From a checkpoint of a small multi-label audio tagger.
Training: muon at rate 0.0028, 13700 steps.
Rows from block 12 of a small multi-label audio tagger, named by matrix and row number. Rows with one number belong to one channel. Each number is 128 + 24 x the weight over its row's rms, rounded and kept within 0 to 255. All counts start at 0. Numbers have three digits each.
After each channel's rows are labels from the 100 clips, of 14976, where the channel reaches its highest value: "responds to" is what is common among them; "loudest band" is the band of the loudest frequency at the time of the peak. Only what is clearly more common there than usual is listed. The data: synthesized solo parts of chorales (CocoChorales). In brackets: how many of the 100.
# convs0: first width-5 conv, stride 2 (model.blocks.12.convs.0.weight, 128x128x5, each kernel summed), inputs 0-63
# convs1: second width-5 conv (model.blocks.12.convs.1.weight, 128x128x5, transposed, each kernel summed), outputs 0-63

convs0.33:105095131110098129114166106118134059111150113141097096146122123116160101086117174137120142128078138123156097158159095126093160101124172103076128126126092107138124169109145120147154125126140127
convs1.33:120092161129125118118099140096130149136145109107170107103114157130143130109112135113152092065114154182112073134095107097115154107156158170182107109156106147129104128113110137118118131134087090
responds to: note A#3 (100); note G#3 (61); cello (51); note C4 (41)
loudest band: 250 to 500 Hz (87)

convs0.11:102151131114126180074136111074119106129117134118116158133109116124131110134116129155121091092127091122132108124068140131116115118149110100125135162132132183152104134108202144105095110155153111
convs1.11:168128146118153122146157104076107166136129122146120168141140132146148104115119193135102083110114089139125148129119103108133100095125118099104131105158137126124146158070090089179104132096141095
responds to: note C#4 (88); tuba (56); note B3 (47); note G#3 (44)
loudest band: 500 to 1000 Hz (59)

convs0.26:142104119142112133085115147127131116123160138144123088118150118111139129124114120098136114138133123071098134113100170117117097104152109157136141129118125140117158171109144118101131153113136110
convs1.26:114116129121148119138186122132111091128125111128121160124137130161118115089096118085099159165108137106139172118139158127127128177123095124078138140161108148122120079087110134141159123090152134
responds to: note A#3 (86); note G#3 (49); cello (38); note C4 (37)
loudest band: 250 to 500 Hz (85)

convs0.79:121128106123148145128124082107103125121142138102112117092139125123151085156132138131141135136126132138094168135138122096045091157100127126122104129142057143110116110149137092135115101090082138
convs1.79:141156161124144132118138137187143135159136133159099102132098150123161110135154116133165143128145093137117142115061118093095129132144100128154114128078096107107082120165163086097111131103112100
responds to: note G5 (73); note F5 (46); trumpet (28); note B4 (25)
loudest band: 1000 to 2000 Hz (33)

convs0.1:124136111122130163109155142100145131112111121128073142154118096093126147056089117101085173089098147109102174137112109127105126113121129112109100164101140168089123142113127135144127095157125127
convs1.1:129128099180136070143134183150147082134098088123142109131102138101120108108109139152168074078147126122160123104136157113125096114149129128118100105133138131120148092103125133118121138115106109
responds to: note B3 (99); tuba (76); note A3 (52); note F#3 (43)
loudest band: 250 to 500 Hz (95)

convs0.102:075103110122105105128160130139128136113125116134102103140142145098160105108125108129083099119148126110152110144130093125098086180137100170123108136105128142071095147091150110123160107192154124
convs1.102:180121129152129121109053104150136156139137132154137162121124114117118158122163163105144153156148094123104158158081097119103122148122110159092135110121160184117125148127131079141114134113141135
responds to: note D#5 (83); violin (42); note C#5 (36); note F5 (30)
loudest band: 500 to 1000 Hz (58); 1000 to 2000 Hz (35)

convs0.39:117155122129108076146099098192094085121122136120122140137136099134113121151138122125085152104090091148132158151115104128125133123164110141126128156090110105126140144155189127137112123096132138
convs1.39:128121146104104139111130129144137093146116113127102084122121123149101127099112124152108134138132143158131107116128155114095114099119133105117145104150144128157126082161117163119102067141184038
responds to: note A4 (88); note G4 (59); note B4 (43)
loudest band: 250 to 500 Hz (76)

convs0.43:107162092113146118132147109139132073151138119146089142108137158150139108184138096141099120122145152135108153141099144123121117158177121125110123116125161086127123123094209144142117136108184136
convs1.43:164123133118161116133138134107112122118141092117148101178089106115130116110119091120109143122119125155139127131102125127119156119129080144128100095139160147122097071160123132122185180117104111
responds to: note A#3 (91); note G#3 (67); cello (43); note F#3 (30)
loudest band: 250 to 500 Hz (99)

convs0.54:119127108144120125140098138113149135119120139103145173138165119189123132179142140148140129137138142105097106148162109113085133113153167101114132112121108113147129094165118127133151143183097131
convs1.54:161102108143133104117134134090120131115121087084121140184127129122126134141128138099120112105059114101148119156127097161142148101112125151123084105138140116160117152123136164118168135120094112
responds to: note D5 (53); note D#3 (31); tuba (28); instrument: oboe (25)
loudest band: 1000 to 2000 Hz (28)

convs0.22:124134116119159109135131129112094129110118123109154070111109111138133124134128126212091127149127110144159148116177104144142185109143075144148131152111099111126138122151101141109153142134118135
convs1.22:139172118120152105093155106122113095142125099123095122107107140117111125129142127181155124109102105147095133142120085162159132162118154137161170126154119114166116131096109097123146123106123092
responds to: note A3 (95); note G3 (66); cello (60); note B3 (48)
loudest band: 250 to 500 Hz (84)

convs0.21:129130158134137130081138135129132138151129125138083096173091131141144056062116183103157123147089126156122137118136109095114115107141090150123118122116139124111121114101149147114144172120112133
convs1.21:110124125063096132118139153129099166100132153117153096112155082190161185153113148137114152150139154132105135140156108141118109132155126140159113159096138149136142150154112107144115128129129093
responds to: violin (93); note D#5 (64); note C#5 (60)
loudest band: 500 to 1000 Hz (78)

convs0.61:102126090105148097148095112147079140109092149118080149120161106074156084082120132088087139092096115121101175124082097132134119145102112165169143149082126109106112136148136125136115111108123076
convs1.61:123181141179108137150116111101120119116134130175130139135094054141129132140110134126156103135102138137138188077147154120121150148124078077122133134141173125089128117112158147131114139116145150
responds to: note C#4 (95); note B3 (36); note A#3 (29); note G#3 (28)
loudest band: 250 to 500 Hz (75)

convs0.120:126132125142092149133147113101108139142119145112130181073138066080155123107121117154124183115127119125133147091115111100135113136100099124137105128083153183072066114116145126141136135151126136
convs1.120:149145149126121108091132126137129098174168127150143118139114105101120122114137145150086141148127131126152152187096142197100146172088085143179117132171143154135089111123133125125148125132120140
responds to: note G#4 (66); note C#4 (31); note F#4 (25)
loudest band: 250 to 500 Hz (94)

convs0.6:104152132115144116108141046096125137144139129131135127141071131107132105123113091119120113087107132071113190101113133121105114146141104130127117111114127130113089126097212108118117136137083116
convs1.6:114125148122107115151120130141098149156139147112143117150076149124153136153156122192097132143121156159167126148144107105160137145152115098137117160099135123165112120151121131132112122125110140
responds to: violin (67); note G5 (38); note D5 (35); note F#5 (34)
loudest band: 500 to 1000 Hz (54)

convs0.66:133130112136150098121130134131133131111147117086129117134160161127165124107099131111147130083127107104135167147120114104135081116177108097114099088123100099058174191147152095148086134087143138
convs1.66:137114092156110128142145157125124123111140142123138136127096148127092118132166098180132135130104133120111133133180124107145093109129150151130137121107110140140138110111141079148137094123132110
responds to: note D3 (68); tuba (45); note A3 (43); note G3 (31)
loudest band: 250 to 500 Hz (89)

convs0.97:060166138086096132114158136113113143102153133136122137107135104111162098125092118160150152092113098138138148141158109099149184128130142119146143097148192147101108144124109139138135084145109102
convs1.97:117118101144083067122117112092114099102128103142176137139098103109156110139119196119123109149104120137121138128099147124157152115126110112118095137086165119100117145142136091130113197118133103
responds to: note A3 (89); note B3 (82); cello (60); note G3 (45)
loudest band: 250 to 500 Hz (95)

convs0.56:073133110115109113131091116137145132114098112133132160103091113121126107162122147147168070099138116093128150125125113127126129108157082160031129135156092078107109121134135161140112109137145081
convs1.56:122141143096107143147160150143173121133137123135080147176146113139163165097130137103111161129117110123117129131117151141131083111097141116102179129108126116091130127139166096112078135126083088
responds to: note D#5 (55); violin (40); note D#4 (38); note F5 (31)
loudest band: 500 to 1000 Hz (61)

convs0.45:098111120107125141116105114136128146144174105119116099112052115150157139101161096103094154134116151122119150111121131120096154147072167123126114132100148109126082109128113125120121121165146094
convs1.45:150157095110094130138098075143127142113113144160110117175128095161168149108137111102113109092124109132107098110108108089116121099117108141108138141105124113083138117127125131157112175105084143
responds to: note D5 (64); note C5 (64); note A#3 (35); violin (35)
loudest band: 500 to 1000 Hz (60)

convs0.18:164100144140138134148120109133094151108112096158118110153136123132102121142137146122148150134151114150127121156126141111118131093125092103118127076132131135146129159111155135145115134119080117
convs1.18:158101143103087136117124161143110162125090164118158141131204137184135096142133119145144147109100143121138157133174144155134131107132108092131147092129086129138146160122137162143163079148101083
responds to: violin (87); note F5 (41); note D#5 (38); note G#5 (34)
loudest band: 500 to 1000 Hz (55)

convs0.58:168128084126123107140169134121130132140152082148107118133153124117135126118132105109122155123133129121099111138090112096166121133107117143128137121128116157126132122111130100125104111107112088
convs1.58:106079151157135110114119142161119107142113103128128169136116128081160119119116165118127122095141113105158147062169158102127094156151086133124143123156104143135122151116156084091146187141152155
responds to: note A#3 (79); note D#3 (55); tuba (49); note G#3 (39)
loudest band: 250 to 500 Hz (75)

convs0.32:142090099156125137092110122116143128113139091137121083101088084144115096123105163174108109082087104122154113074093108151139140140148118127147071130164168143099133104136142154103104125093117135
convs1.32:103097108123146153120148120116119147123142120124114099080133110122165068097150164112158122169156117127099113098134121113149131087085116148116145103128100146136135140147129160166131143137172149
responds to: note A3 (82); tuba (82); note G3 (54); note A#3 (38)
loudest band: 250 to 500 Hz (100)

convs0.98:072088160124140113126092108100155182116120134152154143149124131127154146125129110111126114166107109106146167148121118144188127169101142159180135118101115126087111138143127167157128153119132078
convs1.98:106081138111077111121153127101118144106114118096116145121109097111157127109123090111109147123153134112112162119107139158138146162131138174085133165101088146139066141135136141123129109121161216
responds to: note G5 (50); note A5 (47); violin (40); note G#5 (27)
loudest band: 500 to 1000 Hz (54)

convs0.65:122137115139117156121162144128166140164126125140134091126150130145160140117140113114138113147141117121122120045114102165164131153118167175097076140123126138133121084118192123141109165150131124
convs1.65:114160132142133137122175143131094099120094151073143148195115136102115074112119128128179127142124124129089079131141147109129179165101132108112094141127137130111150089119130096158133139126144170
responds to: note B3 (95); note C4 (45); note A3 (43); bassoon (29)
loudest band: 250 to 500 Hz (89)

convs0.2:113115150114151180097106104130099147093154105114168142122132170146115087073143146131105129177150173109128134105118118150181101153153108115150114148177110144110104120113110111146115130133132104
convs1.2:109141124154099114094120133160105121116119131110155144129167118151116130128128121145141127141120127072114171162069101143106115140136101125111111126133097109126137087153118111093162132113143141
responds to: note G#4 (83); note A#4 (41); note F#4 (31)
loudest band: 250 to 500 Hz (78)

convs0.59:126161141151130166129127132135080153123111123127105130136088067132142139130137117171130140130125125137163107123149106104120160090127134111164095139141092115089151152153115133089117128089169146
convs1.59:137098127131097108106111095126127138125128102133084108148129136116076129130119128145121127109156122141132123116120102101159115096115123146138157157139058049119129154096137098131116137118114143
responds to: note A3 (99); note G3 (55); note B3 (55); cello (50)
loudest band: 250 to 500 Hz (96)

convs0.104:182129090116122140145122074081112119146087094136076114140133103113109128082148151136130127120135115090085123152126098125111103116126143158164122130136113139092132118143149106096111132111127150
convs1.104:107129137079137100145125118185130137152139107103135109093096150110125132152157119136109136129166131128139124122148099097095112146155128138145146154111185146097125118125117119131095147144124140
responds to: note D3 (83); tuba (53); note A3 (45); note G3 (30)
loudest band: 250 to 500 Hz (95)

convs0.94:152175081102146132149113090121145137135130103115106086103107143105122133145142115106126091168136141124099161113141109136137112137150087155155137128083136177097101136136122095136111141088151149
convs1.94:145130124129142115090177096085125113134122092113109158123098153197160153166147099099148132100122140076123158191103130148142133109104144092093149110121113115133111114140164118118124188103102165
responds to: note D#5 (80); violin (47); note F5 (42); note C#5 (36)
loudest band: 500 to 1000 Hz (74)

convs0.90:126124119132151153099136104135108134094157089106149144128107124098180136093183104135080182131106117100106158096118137100131131118147103142070129132132103130125081098094185148110130158145109154
convs1.90:115112083064153119099105147110159140130114138154101132154155113073146108155122135144110129097160102153120110121128161134100158163108139145108118173108130110175148150126109151151109118124159127
responds to: note A4 (87); violin (47); note B4 (46); note G4 (37)
loudest band: 250 to 500 Hz (81)

convs0.51:094146117126194146113127090106132170108139124117139142082110163127203115115139090156126121103131121115111176161142093119132140114166108124094107145140120189110116096142102147118130106126154104
convs1.51:089135146158136162155111159107125122161117152152156156117105128114173101152124088142125105128115098115137097147160102120131126133150121152152170142143123148199128134147131149127128112133140106
responds to: note A4 (85); note B4 (76); violin (36); note G4 (29)
loudest band: 250 to 500 Hz (79)

convs0.7:055081124125158119100136116125120095144133134119132132152081157110146111151132078134126117102121125097161114132131113137128150155106168097104083096141137103130106129116172121149098102108108089
convs1.7:166125129114127115117086101165125117121152148124132114167131146151158123120159120139138135153106148137128173132139134135144130123136073204148129098131114118126123139116135173168142166131146114
responds to: note A#3 (51); bassoon (46); note G#3 (43); note C4 (36)
loudest band: 250 to 500 Hz (80)