{"arch": "tc_resnet", "gain_aug_db": 6, "input": "log_mel", "hidden_act": "relu", "num_labels": 51, "residual_init": "none", "momentum": 0.95}
Rows from block 6 of a small multi-label audio tagger, named by matrix and row number. Rows with one number belong to one channel. Each number is 500 + 25 x the weight over its row's rms, rounded and kept within 0 to 999. All counts start at 0. Numbers have three digits each.
After each channel's rows are labels from the 100 clips, of 14976, where the channel reaches its highest value: "loudest band" is the band of the loudest frequency at the time of the peak. Only what is clearly more common there than usual is listed. The data: synthesized solo parts of chorales (CocoChorales).
# convs0: first width-5 conv (model.blocks.6.convs.0.weight, 128x128x5, each kernel summed), inputs 0-63
# convs1: second width-5 conv (model.blocks.6.convs.1.weight, 128x128x5, transposed, each kernel summed), outputs 0-63

convs0.110:528465493478518531494484477494476518483484528505484497490458514507500504480488473497452471519467504484567540507456498487473495524488516434485483480473477544486475469505481490537508498469498465
convs1.110:543499521463524511535473530512533507488521448481508497504483555485512496500475469525510477509475469452496517497565540522516496489496503430544489507536460506497471545493525499490514496523479490
loudest band: 250 to 500 Hz

convs0.127:493519481499502480520523483528528520470513521479504490461474490474494469467549494497467482485494544480510514508536550497453507515510516467465486497554499435499510507477513542503513510497502472
convs1.127:486457453503495541486521528483502496504505486525528496525508513457527490454483501522504519531524510470487499513514470500507522443509539507515480453541546516479490498527496494541495474515495493
loudest band: 500 to 1000 Hz

convs0.104:516535489505484561524483493537528517470489497485542462491499469489484487470503509502482539543516486515503448557511493506500483505515505481457519476484514512494536499531483507499536491500452511
convs1.104:503471503523503538506514498515518465496508512538512487511538485505460460435464479487542488495498507496489493461532497508511491507498490517455499478520449531492500492459527525563498470479486497
loudest band: 500 to 1000 Hz

convs0.71:531562497481533515540504520496495494522491571478431512484495520509525503513491523538529517481525508603496520498500452521508490483492514453515543535480509509522492528527496494542476487513518477
convs1.71:528511530516490528503490492463498500501518534456442507489502481486492495473472471467490505530566499465506454512510545478492461506503498487465512485482449486456478499496479527500559503505471529
loudest band: 500 to 1000 Hz

convs0.15:488482528492504507523491469511497512501511483494496495506513490477538504502503449459548452497473506490523529517511497505485512466532545496522484506520478525486504512500509526456478482519420478
convs1.15:518493497476517492506509538470517517466527531529445490484502532528543448475492528514513484497470505535490524494513496511482527482491534515518487518545499507515482472509468457483509507526429513
loudest band: 250 to 500 Hz

convs0.103:507505457492475495508513516496484506489514468507491534475468522471462513466522494498523457498478502489515483509479518491477525511507529472459487513500509489430548516473532568503511530553546468
convs1.103:511530457482471494495514510495449465523489497473497513501481499482520544526516488483518546511508531497539486488467461474453472438501472499486535550467497495469491499465533475505473496454492464
loudest band: 1000 to 2000 Hz

convs0.123:479472495495494452467475524472532487479486532479483484498484475462487480498479515481482500449477543483478507464502523463479479477500467508486475482451496544505484527518501492486538503515528503
convs1.123:502459494474519488481499488459502509497490506508513474446487478499481532530536468552502483471497453451461490481501458515503509499488487484513502488460497497495494486509538536513520510498532492
loudest band: 250 to 500 Hz

convs0.66:502500534504497463522542484558501533499510525546462569484540487524498487544472527518512514511482491553465507525485527530547527485537471474508559500467478506494543473487505465522513515521493498
convs1.66:509518484478485457499493496480502485491466518509491479481495490442499503508475516464520496462517471482517489466495489432457452478465519470477488493496500477512493503484490516504479478466519471
loudest band: 500 to 1000 Hz

convs0.124:532510473524498499487512524491516472501511466507484507481463485513530482527470460463490473463479479518482486488484480484490468429481438536502491491477528454471495493492492525515502461514488520
convs1.124:495513503517532517519545554493496495480571485498480445482520491487536520451478489436463537502485485507488502488513542527502520480486507561559498485563496491517496499489482517495522498505532523
loudest band: 250 to 500 Hz

convs0.33:514519488544463512509509517491521523542532499507484506464524508511480507506494505475501502478504502534456470507530497496490541490487442531468490474515493440529538481474522499461479473491455527
convs1.33:501527482490489558467503495503530498476537522468512525489534498513501521490466505511543495470502491505498445482447498490521444498542453501463474524515500478500490489516505472537488512523450500
loudest band: 250 to 500 Hz

convs0.83:483482477495495483478542507498497518496460481501500522474530475440531522495474509488486474468500497468529493449521473504494483513458520509513457513465545475515479497517533485540538515476511478
convs1.83:484529555482512506483475521486515525491479496508520519491479502479462520525553495517508502532498550525476532476472565525466516561511502526479463508521466511491506531498526518505519508546496535
loudest band: 500 to 1000 Hz

convs0.120:513510480546487521468535511487498496495516562491495522474499515488473506520473490481534476488529462480529518518491474487490511475491471435481517478535489498519529489486490499521505560485525485
convs1.120:468501468539551474508500496520495499494518545466480509507504526499477495522517518475507540504543499509521512466544488516501525516526425509513513522479400488509516464498510480517486482533511496
loudest band: 500 to 1000 Hz

convs0.98:489500504525517484450516456528515509480525508487445456556489512462459474492509496474484543511477516507527521474500461464460489442514517512480505464516523538504484502493472488504543505486481506
convs1.98:559462547479498507509517538461527526524489480507474509525495507498513532509469455475490487464525502537496540465538456462465479498484518481509509532517472505526512507492530445482486542525500533
loudest band: 500 to 1000 Hz

convs0.27:507462446547501501506505501550515506511499534469488502503502540550447529550517495530474486542456483480521498484488470483523493503517531490532527499473499528486432531533505515539550485485506515
convs1.27:521517475502503499521481507500513457474472518476493500502486540473484555504452481473458496498509506510504506495478474462492476478477434476508485507438546478497503491489485459486469515484541526
loudest band: 1000 to 2000 Hz

convs0.101:489518522457504503471480484512515511487512480469441479482487498487512477486456465486508536522467516539505485462495466467471450507522487483479461503469516507511496497467484431496465455495442502
convs1.101:526462518509539508483520505515493502520504512554459531488535509524501504483440538483508505489532526505480502503560500469537485519487500520465497495495486455508500475463506477491469478495476497
loudest band: 500 to 1000 Hz

convs0.12:497497537490505449479499550515459523501479493533494456541518507549478515523440468470503491532517493526540525467510517489496511496498501513503511449471513516472489440480481512498479490519490503
convs1.12:506457511521530534485509487503529525507482474466510493542493480497471540501449493530526506508477503516515498474485498479524492539539487487548504549553527541485535546486467484513480483491500499
loudest band: 250 to 500 Hz

convs0.118:554488519498480506475486555510482476464476518517479476511509477493503533533476472496453468487487482542484511482515501507496521511496489543485510476478492512470506535490516546471480486496475508
convs1.118:457516508496479494509510468468553518482487519499490515524526491520498516496511523486531521516535511487542512473488520478538478515506476515522494511503500476542545500512470517455461484511562490
loudest band: 500 to 1000 Hz

convs0.115:459542525538528504487515495485487521469511606504548444481488463545471479510508485538508525479502491506566485498525494483496515495490496494555503452459498513496512502499496524484467497484494515
convs1.115:496471496524503517509531483476514526512475480520501489502467542497462499481539447476479446473511510502520533506489522489489504500531509460406519536497477482495475501495508486514517496514501464
loudest band: 250 to 500 Hz

convs0.21:496485481480486410485469493515478550489539505508478515534506473490490536504514473457439498482515504536491510492483488490512521494517466489512513528486489514526522495495523512527523505504498470
convs1.21:515515485473476407526518517469525518512494515490484539475478490498496480527461498529519528504534477507501472501507519471512478511485536523456505495522559477504445480482496491513489498495499515
loudest band: 500 to 1000 Hz

convs0.7:472488483509494493488529455450519469505528471485442478484529474504498539494516516501508472475468419510549512472456503478533465490447458496483494480479521485455501485451501484536515531491509489
convs1.7:491510541509494544529495519539521498484513438465506522534470492473527520483510467510470463497500535535503451543498505520511494532548490441505483520507550499554471544496478505456491517539475471
loudest band: 250 to 500 Hz

convs0.82:484488488540538520500498522550538454499483494505464496488504468459478477526512490475496491475492479473497492452497496499440481495545483460520518534468525492502494469534489537481481474511491508
convs1.82:474479510492513511509502533458582507546489548468474498488499479503462486513511547485473515491509516477475480464491518532523539511494480544501506474510506516543507485490486514484502463530542476
loudest band: 500 to 1000 Hz

convs0.58:489528489468491505502496469504514514509477517523488571501500450535495483511498477482483467507523502536466523477461495504471517504492487460502501502468486464497496501486479497487496481507495529
convs1.58:504517491536482519501478468510511480507473463520483536467489498485472481534494508510481505485504516506495491478575493441449478492477503476492509505454528515515538453469517480488467502541502504
loudest band: 1000 to 2000 Hz

convs0.90:505552483486468483510531467518483532531486509509505502498488507515490518469498457535511476514505527532554506528489441445520457496512470498500493502505537499473521494478561481516488476517541477
convs1.90:517469527494486541525479501521489501517507534486481512516496534502483493511542475500489493498480506490482492498501494510514499527491476471474523534526515532530473516481499517488505516471458520
loudest band: 250 to 500 Hz

convs0.63:448519510438531480506488482509512523486519511483471502489488471483484520490460464526454492490490495477498526491532494474530492455513504481492462484476482498494495515518468497491495492474528484
convs1.63:520502524506541462467474473493492501504524549517482458506551482474510510499524495528486509500495484485443498528498474495501512523456493486522516444492536493533476504509515522499548543448529506
loudest band: 250 to 500 Hz

convs0.32:465488473508481544495510514515484478499485508529471494466469506509573508484512532470507481451533480488581455487484544513467509508509528528524499511445521481527454489480480494531502517489513478
convs1.32:514511513487468512540513470508546498481532495452488449497464502504517497494511497507494467508475517503463497519463489528516474492500441456474486501498518513466502548513524532498507515482481467
loudest band: 250 to 500 Hz

convs0.20:476497507487531537495472488514476491483481500538482496482458520482537477487511526477511489457517508476482530498480436475487462487451488513461516472505530518517505470509521457507507504487499468
convs1.20:541522502505531471504516458486502490507534503532501483497473493507521506521506526510479506504512476501548468488469527488504514531534508482544555533536496488507503494517524493522454529467511542
loudest band: 250 to 500 Hz

convs0.1:479494472505474457484466476506553456529521509507479487502500493489473510498480479489497515472474445504475501477495434485519478451495538482506457492495528477528525496455480492530498461491478497
convs1.1:513478520579486492486507513547534509439509500509477493489562488508517481468498490487482482484471540541486456500504548507512507493531567540518469521487548500506466493483486500491514501483479456
loudest band: 250 to 500 Hz

convs0.59:488508486473504493491521504510522515546512506517512500504465511475533515546501502480450500502515505570463470525491534525502534484523501457491568512472493522508500538504453505489540511471507517
convs1.59:495484520490519457492504509516508501462504457528452495474510459516499492514484509490489466509503505459535444461528511463478486484524468449447478437464505481524498460461512463490474499506466510
loudest band: 500 to 1000 Hz

convs0.44:484493516481525478491508524480521433494472522511477542509504463466478517530506478479551455503496474504470518486504465509504475497535488467519470495517468477489469505514512473480501479531514486
convs1.44:499486488480486486482507554508526489503495539481542495485471522519493467496508532450475512469523477509522523502508471508449461529495520530502493491446537503470519528525491463488533540531509525
loudest band: 500 to 1000 Hz

convs0.9:493469513527491473468478509484526468486496499514472501491501490451547497459489456504484495442534482489516505501521451498496536477507516537481459526500516559512512539530493510566470507509510489
convs1.9:477511505493486523490511510500482522475483505487524491495485498540488491517492546520455519515509529463490463479498565499489515523468514486533481540511537485487473504522502507492512518470468519
loudest band: 250 to 500 Hz

convs0.16:454477507448483502471452485509480519487513474505473500538484535526499543485541455505511469492525500550466524502468499562484529522501523531503475512534532472498475485491492501507505475514510482
convs1.16:478487503450510514520504496525463463486556493473500489547481496493499523504549484483487494519481520548499473517505511488488499505500466553500485543504506468504482505516558510487456476511487526
loudest band: 250 to 500 Hz

convs0.8:515517486480482518485493480504515518501554587539484485496457511483502512525533508517502480498457468540473508516475499499498492512501529462504518509557487482511544498506491481536516482488476499
convs1.8:530526533483497533532482530472484491514495497509500507506517545553472474488514474489533511513422514552524500497516483509477485514480454454519513503488443540536511485517531506481534503484433508
loudest band: 1000 to 2000 Hz

convs0.91:525511515494492489535478476499507540517514502484563519500498487526495541523453494487494493492546487490523457477478515453500454529521468495499460494531519528472487520477498546497513513500446442
convs1.91:485469469484484471477467469517500501518485502506454497438465481531487524516563481511462539507541504488496502529482500484471556540501521503499535506507458501515499500523540520512490482489499492
loudest band: 250 to 500 Hz

convs0.92:560473538499457456499520482509499572505505484535510500475489500537476498530473481484495502504535465546499518514506539478528512465493490441491501459517520527462553509489512456527513526510477469
convs1.92:474528476461448483503489501509443484508459502504481475482497478460488467527465517471513528456524551518524452482508501492455497482480496499492467487460518475506472471502495480489468497499503490
loudest band: 500 to 1000 Hz