config = dict(
    arch='tc_resnet',
    train_examples=39062,
    norm='batchnorm',
    widths=[128, 128, 128, 128],
    num_labels=51,
    momentum=0.95,
    max_steps=13700,
    lr_schedule='constant',
)
Rows from block 6 of a small multi-label audio tagger, named by matrix and row number. Rows with one number belong to one channel. Each number is 128 + 24 x the weight over its row's rms, rounded and kept within 0 to 255. All counts start at 0. Numbers have three digits each.
After each channel's rows are labels from the 100 clips, of 14976, where the channel reaches its highest value: "lies over" is the class under the peak. Only what is clearly more common there than usual is listed. The data: synthesized solo parts of chorales (CocoChorales). In brackets: how many of the 100.
# convs0: first width-5 conv (model.blocks.6.convs.0.weight, 128x128x5, each kernel summed), inputs 0-63
# convs1: second width-5 conv (model.blocks.6.convs.1.weight, 128x128x5, transposed, each kernel summed), outputs 0-63

convs0.37:145121132146165146094144126150195115142101130132103121189096141121125124105110151096099140144113134118094129105169117101111159107120154136144143112079169149124124141126129129087154107111132125
convs1.37:137106109131129118133142108115146130143122112104151132129106158093105141111129102116106142137141092100085110129134130104109111104135181139158139122137123184088147111111140127128119081149116145
lies over: C4 (46)

convs0.113:148111094144118163109103132128103117138163108140155103133087143132097129106130109121161093138106097111139116088124148129161122130082171091084151169118084079132142112132096153130122122061150091
convs1.113:100153156167132156152101148131123140163140123097113092141111149158113142118114108117081138109125148127126107089166208135128103133112110147122105132124159127127165119141183093150163142037116112
lies over: silence (59); D5 (37)

convs0.56:129145123097128177126128093137142140130103106139116151122133098099090160129126089110138107110150092200168146163200157154165139142087095101141150113117092156114122145094122090139139126134145129
convs1.56:110103115097155110095114088130105117170146114095122134095115127180157134151130130098085127114095172160146124106098165115082132138169137136120158110115105134200078077120149138106148131143144138
lies over: A5 (81)

convs0.100:135122140158121098161112152135101130134129116090110150124111123106166118107138175153084112150101090109184128116149115101119101103152166121091122115156127114144104118112112142113119169103160164
convs1.100:121126149135073099154111127089131082125146118102137124111139135146124125163136118115137121127145125099117143096097172116119143117136132099123117165097144148166124137100120106152167154139129157
lies over: silence (61); A#3 (31)

convs0.65:130136135168137098121139142169109147116115107128148103119115113128144154145093109120088145122176104131103125096116164127145176176123098111136133135113183116086142124125087172136139090093102094
convs1.65:068148162097100113093119116110132134159116132150108122104136083135094196130105105121133107125149132084110148121161137175097114121127148155144116180144121128120154141128127116125116127137166085
lies over: A5 (64)

convs0.5:122128120108140135135130090118094122120125113159111143127141085140109123182118112139105123090092133089145076136099087129112129106136123094078121142135099072153127138142144110096132108161092130
convs1.5:121128075101120140115077156129121088136139126179109137165127126125176079084087127128102157138133141112115154131110162125154131115119112102149098136088086158102166159133119129122177138112084140
lies over: silence (77)

convs0.116:142100149121126115135127109178154178112133160106124135175129097149112171151079135126128113135138116130073178132151129106109121153128126071109115199116126104130179159100145148101147116155106155
convs1.116:081167084115111132109145096139117127150106127129120150130118103101166143092140114088091169105145116113149109131128148144176114131149168146127144096152128110114114092135123109097124124075127132
lies over: A5 (83)

convs0.126:142125126061102119111092150143154155128127153139099101147105130128144152112147139147110148126119141147149152125154121153169159104129096102128131118165121139123181144138148102150113112153129072
convs1.126:108160138109106105142169108097106138128126146102150108140138118122197087125087113102130176126080113147121100117128140146101127147084144106107116174167115123089131125103133101119140107111136172
lies over: C#5 (92)

convs0.42:103154096100170145131103126136103120155134141135089098164127155153118127152121087130121129095110174138102165106094131104110103109135156111152146170141121125154149163098106095134126152163083123
convs1.42:171112165122147190144163117121142146089110166196140126144163126113140091089137162124086098129134127129146150141155120133167170102140132154145118086126123143142103091060127164110141116128122093
lies over: D#5 (100)

convs0.125:127129150131107153121138070164132094165095125085128143140136115165131099151131115174107110098102090146136135134101137103098106125126078137116104172148111112162108132117147126103150103124114116
convs1.125:142124138098159167182146090146175163149144098129129114183111091115155094114126105135128145125132150135142117106125152149138127147160090089159098116149146130166103133116116175083152146106127136
lies over: D#5 (60)

convs0.34:155157120124161138126153138147099121140138094101141083145093110141113122180104104088112131091116131101133141114148151157105159128166095114098120116120130134163113102126165110126115151142117141
convs1.34:123138129136103141106165139110142144138151096124119130137165100141095088135144148109165075136151153116209099118092098096126147116129092154130150156156132149137142159138136124147135128123115140
lies over: D#5 (100)

convs0.94:152127112164112099151118135122174139106141129108103096069143124086155154124140137135096143093091121080141157130109137123127142122128137157114131115123135123084115111168100160129158129077132098
convs1.94:141118116190103106130132104102134158118128116123127130069135110091135113125110164104115104145119124104141081125147126134181132101126168132122132117100187117110141128131073167143150112129157060
lies over: C#5 (100)

convs0.6:122083110136163124148081130164132127129106113130111134154099106131135166152109098107135153138114109105078160175164095117140138120145124128126122183181111125161141138130122092159139131114160137
convs1.6:153093150113123133138133127138148138060113166140131103094172090081145112151105153159100121144120144111169165132097131113144140133158138184136102101155153140145155113127117120122138125117157129
lies over: D#5 (100)

convs0.69:148168117135118108153138129133123130140139095134110127168142078169124128165119138096136105135136125121126163109137157096141125133147160134163113129132126152135136146159098148090093164123096116
convs1.69:111117105174195101129145135144166132142095148165116115109136132133093155171140155129142088097156102094156168106146079132123091122118143134154124150123139113137139140169134130163102085121159131
lies over: A5 (57); D#5 (43)

convs0.70:125142135147087144136084131103121144146103145153153133175109160131105100193180133090158125091130116132134117122141143091132137097117110103126172137142130133133073176125117106095163120142112106
convs1.70:110122098135138153155107106132139121114131150110148114175135122129111096109162138112163101130131141132171109129130125111134113110065144147129106106110116072113116111079103116148103122103136098
lies over: C#5 (59); silence (32)

convs0.87:129141132157169134126153123154114121116115090096121108137128111138106117154144101135127143134173118155115213164135140129123115140174147132100157126177131105186125103162154112157130066114101124
convs1.87:161096094084080159134147161110113144131130129164104128149124101078125094125125192132140150098128109086119124106127135136183098126158115146132146133142137152123154133118112106114112153095138112
lies over: D#5 (54); A5 (46)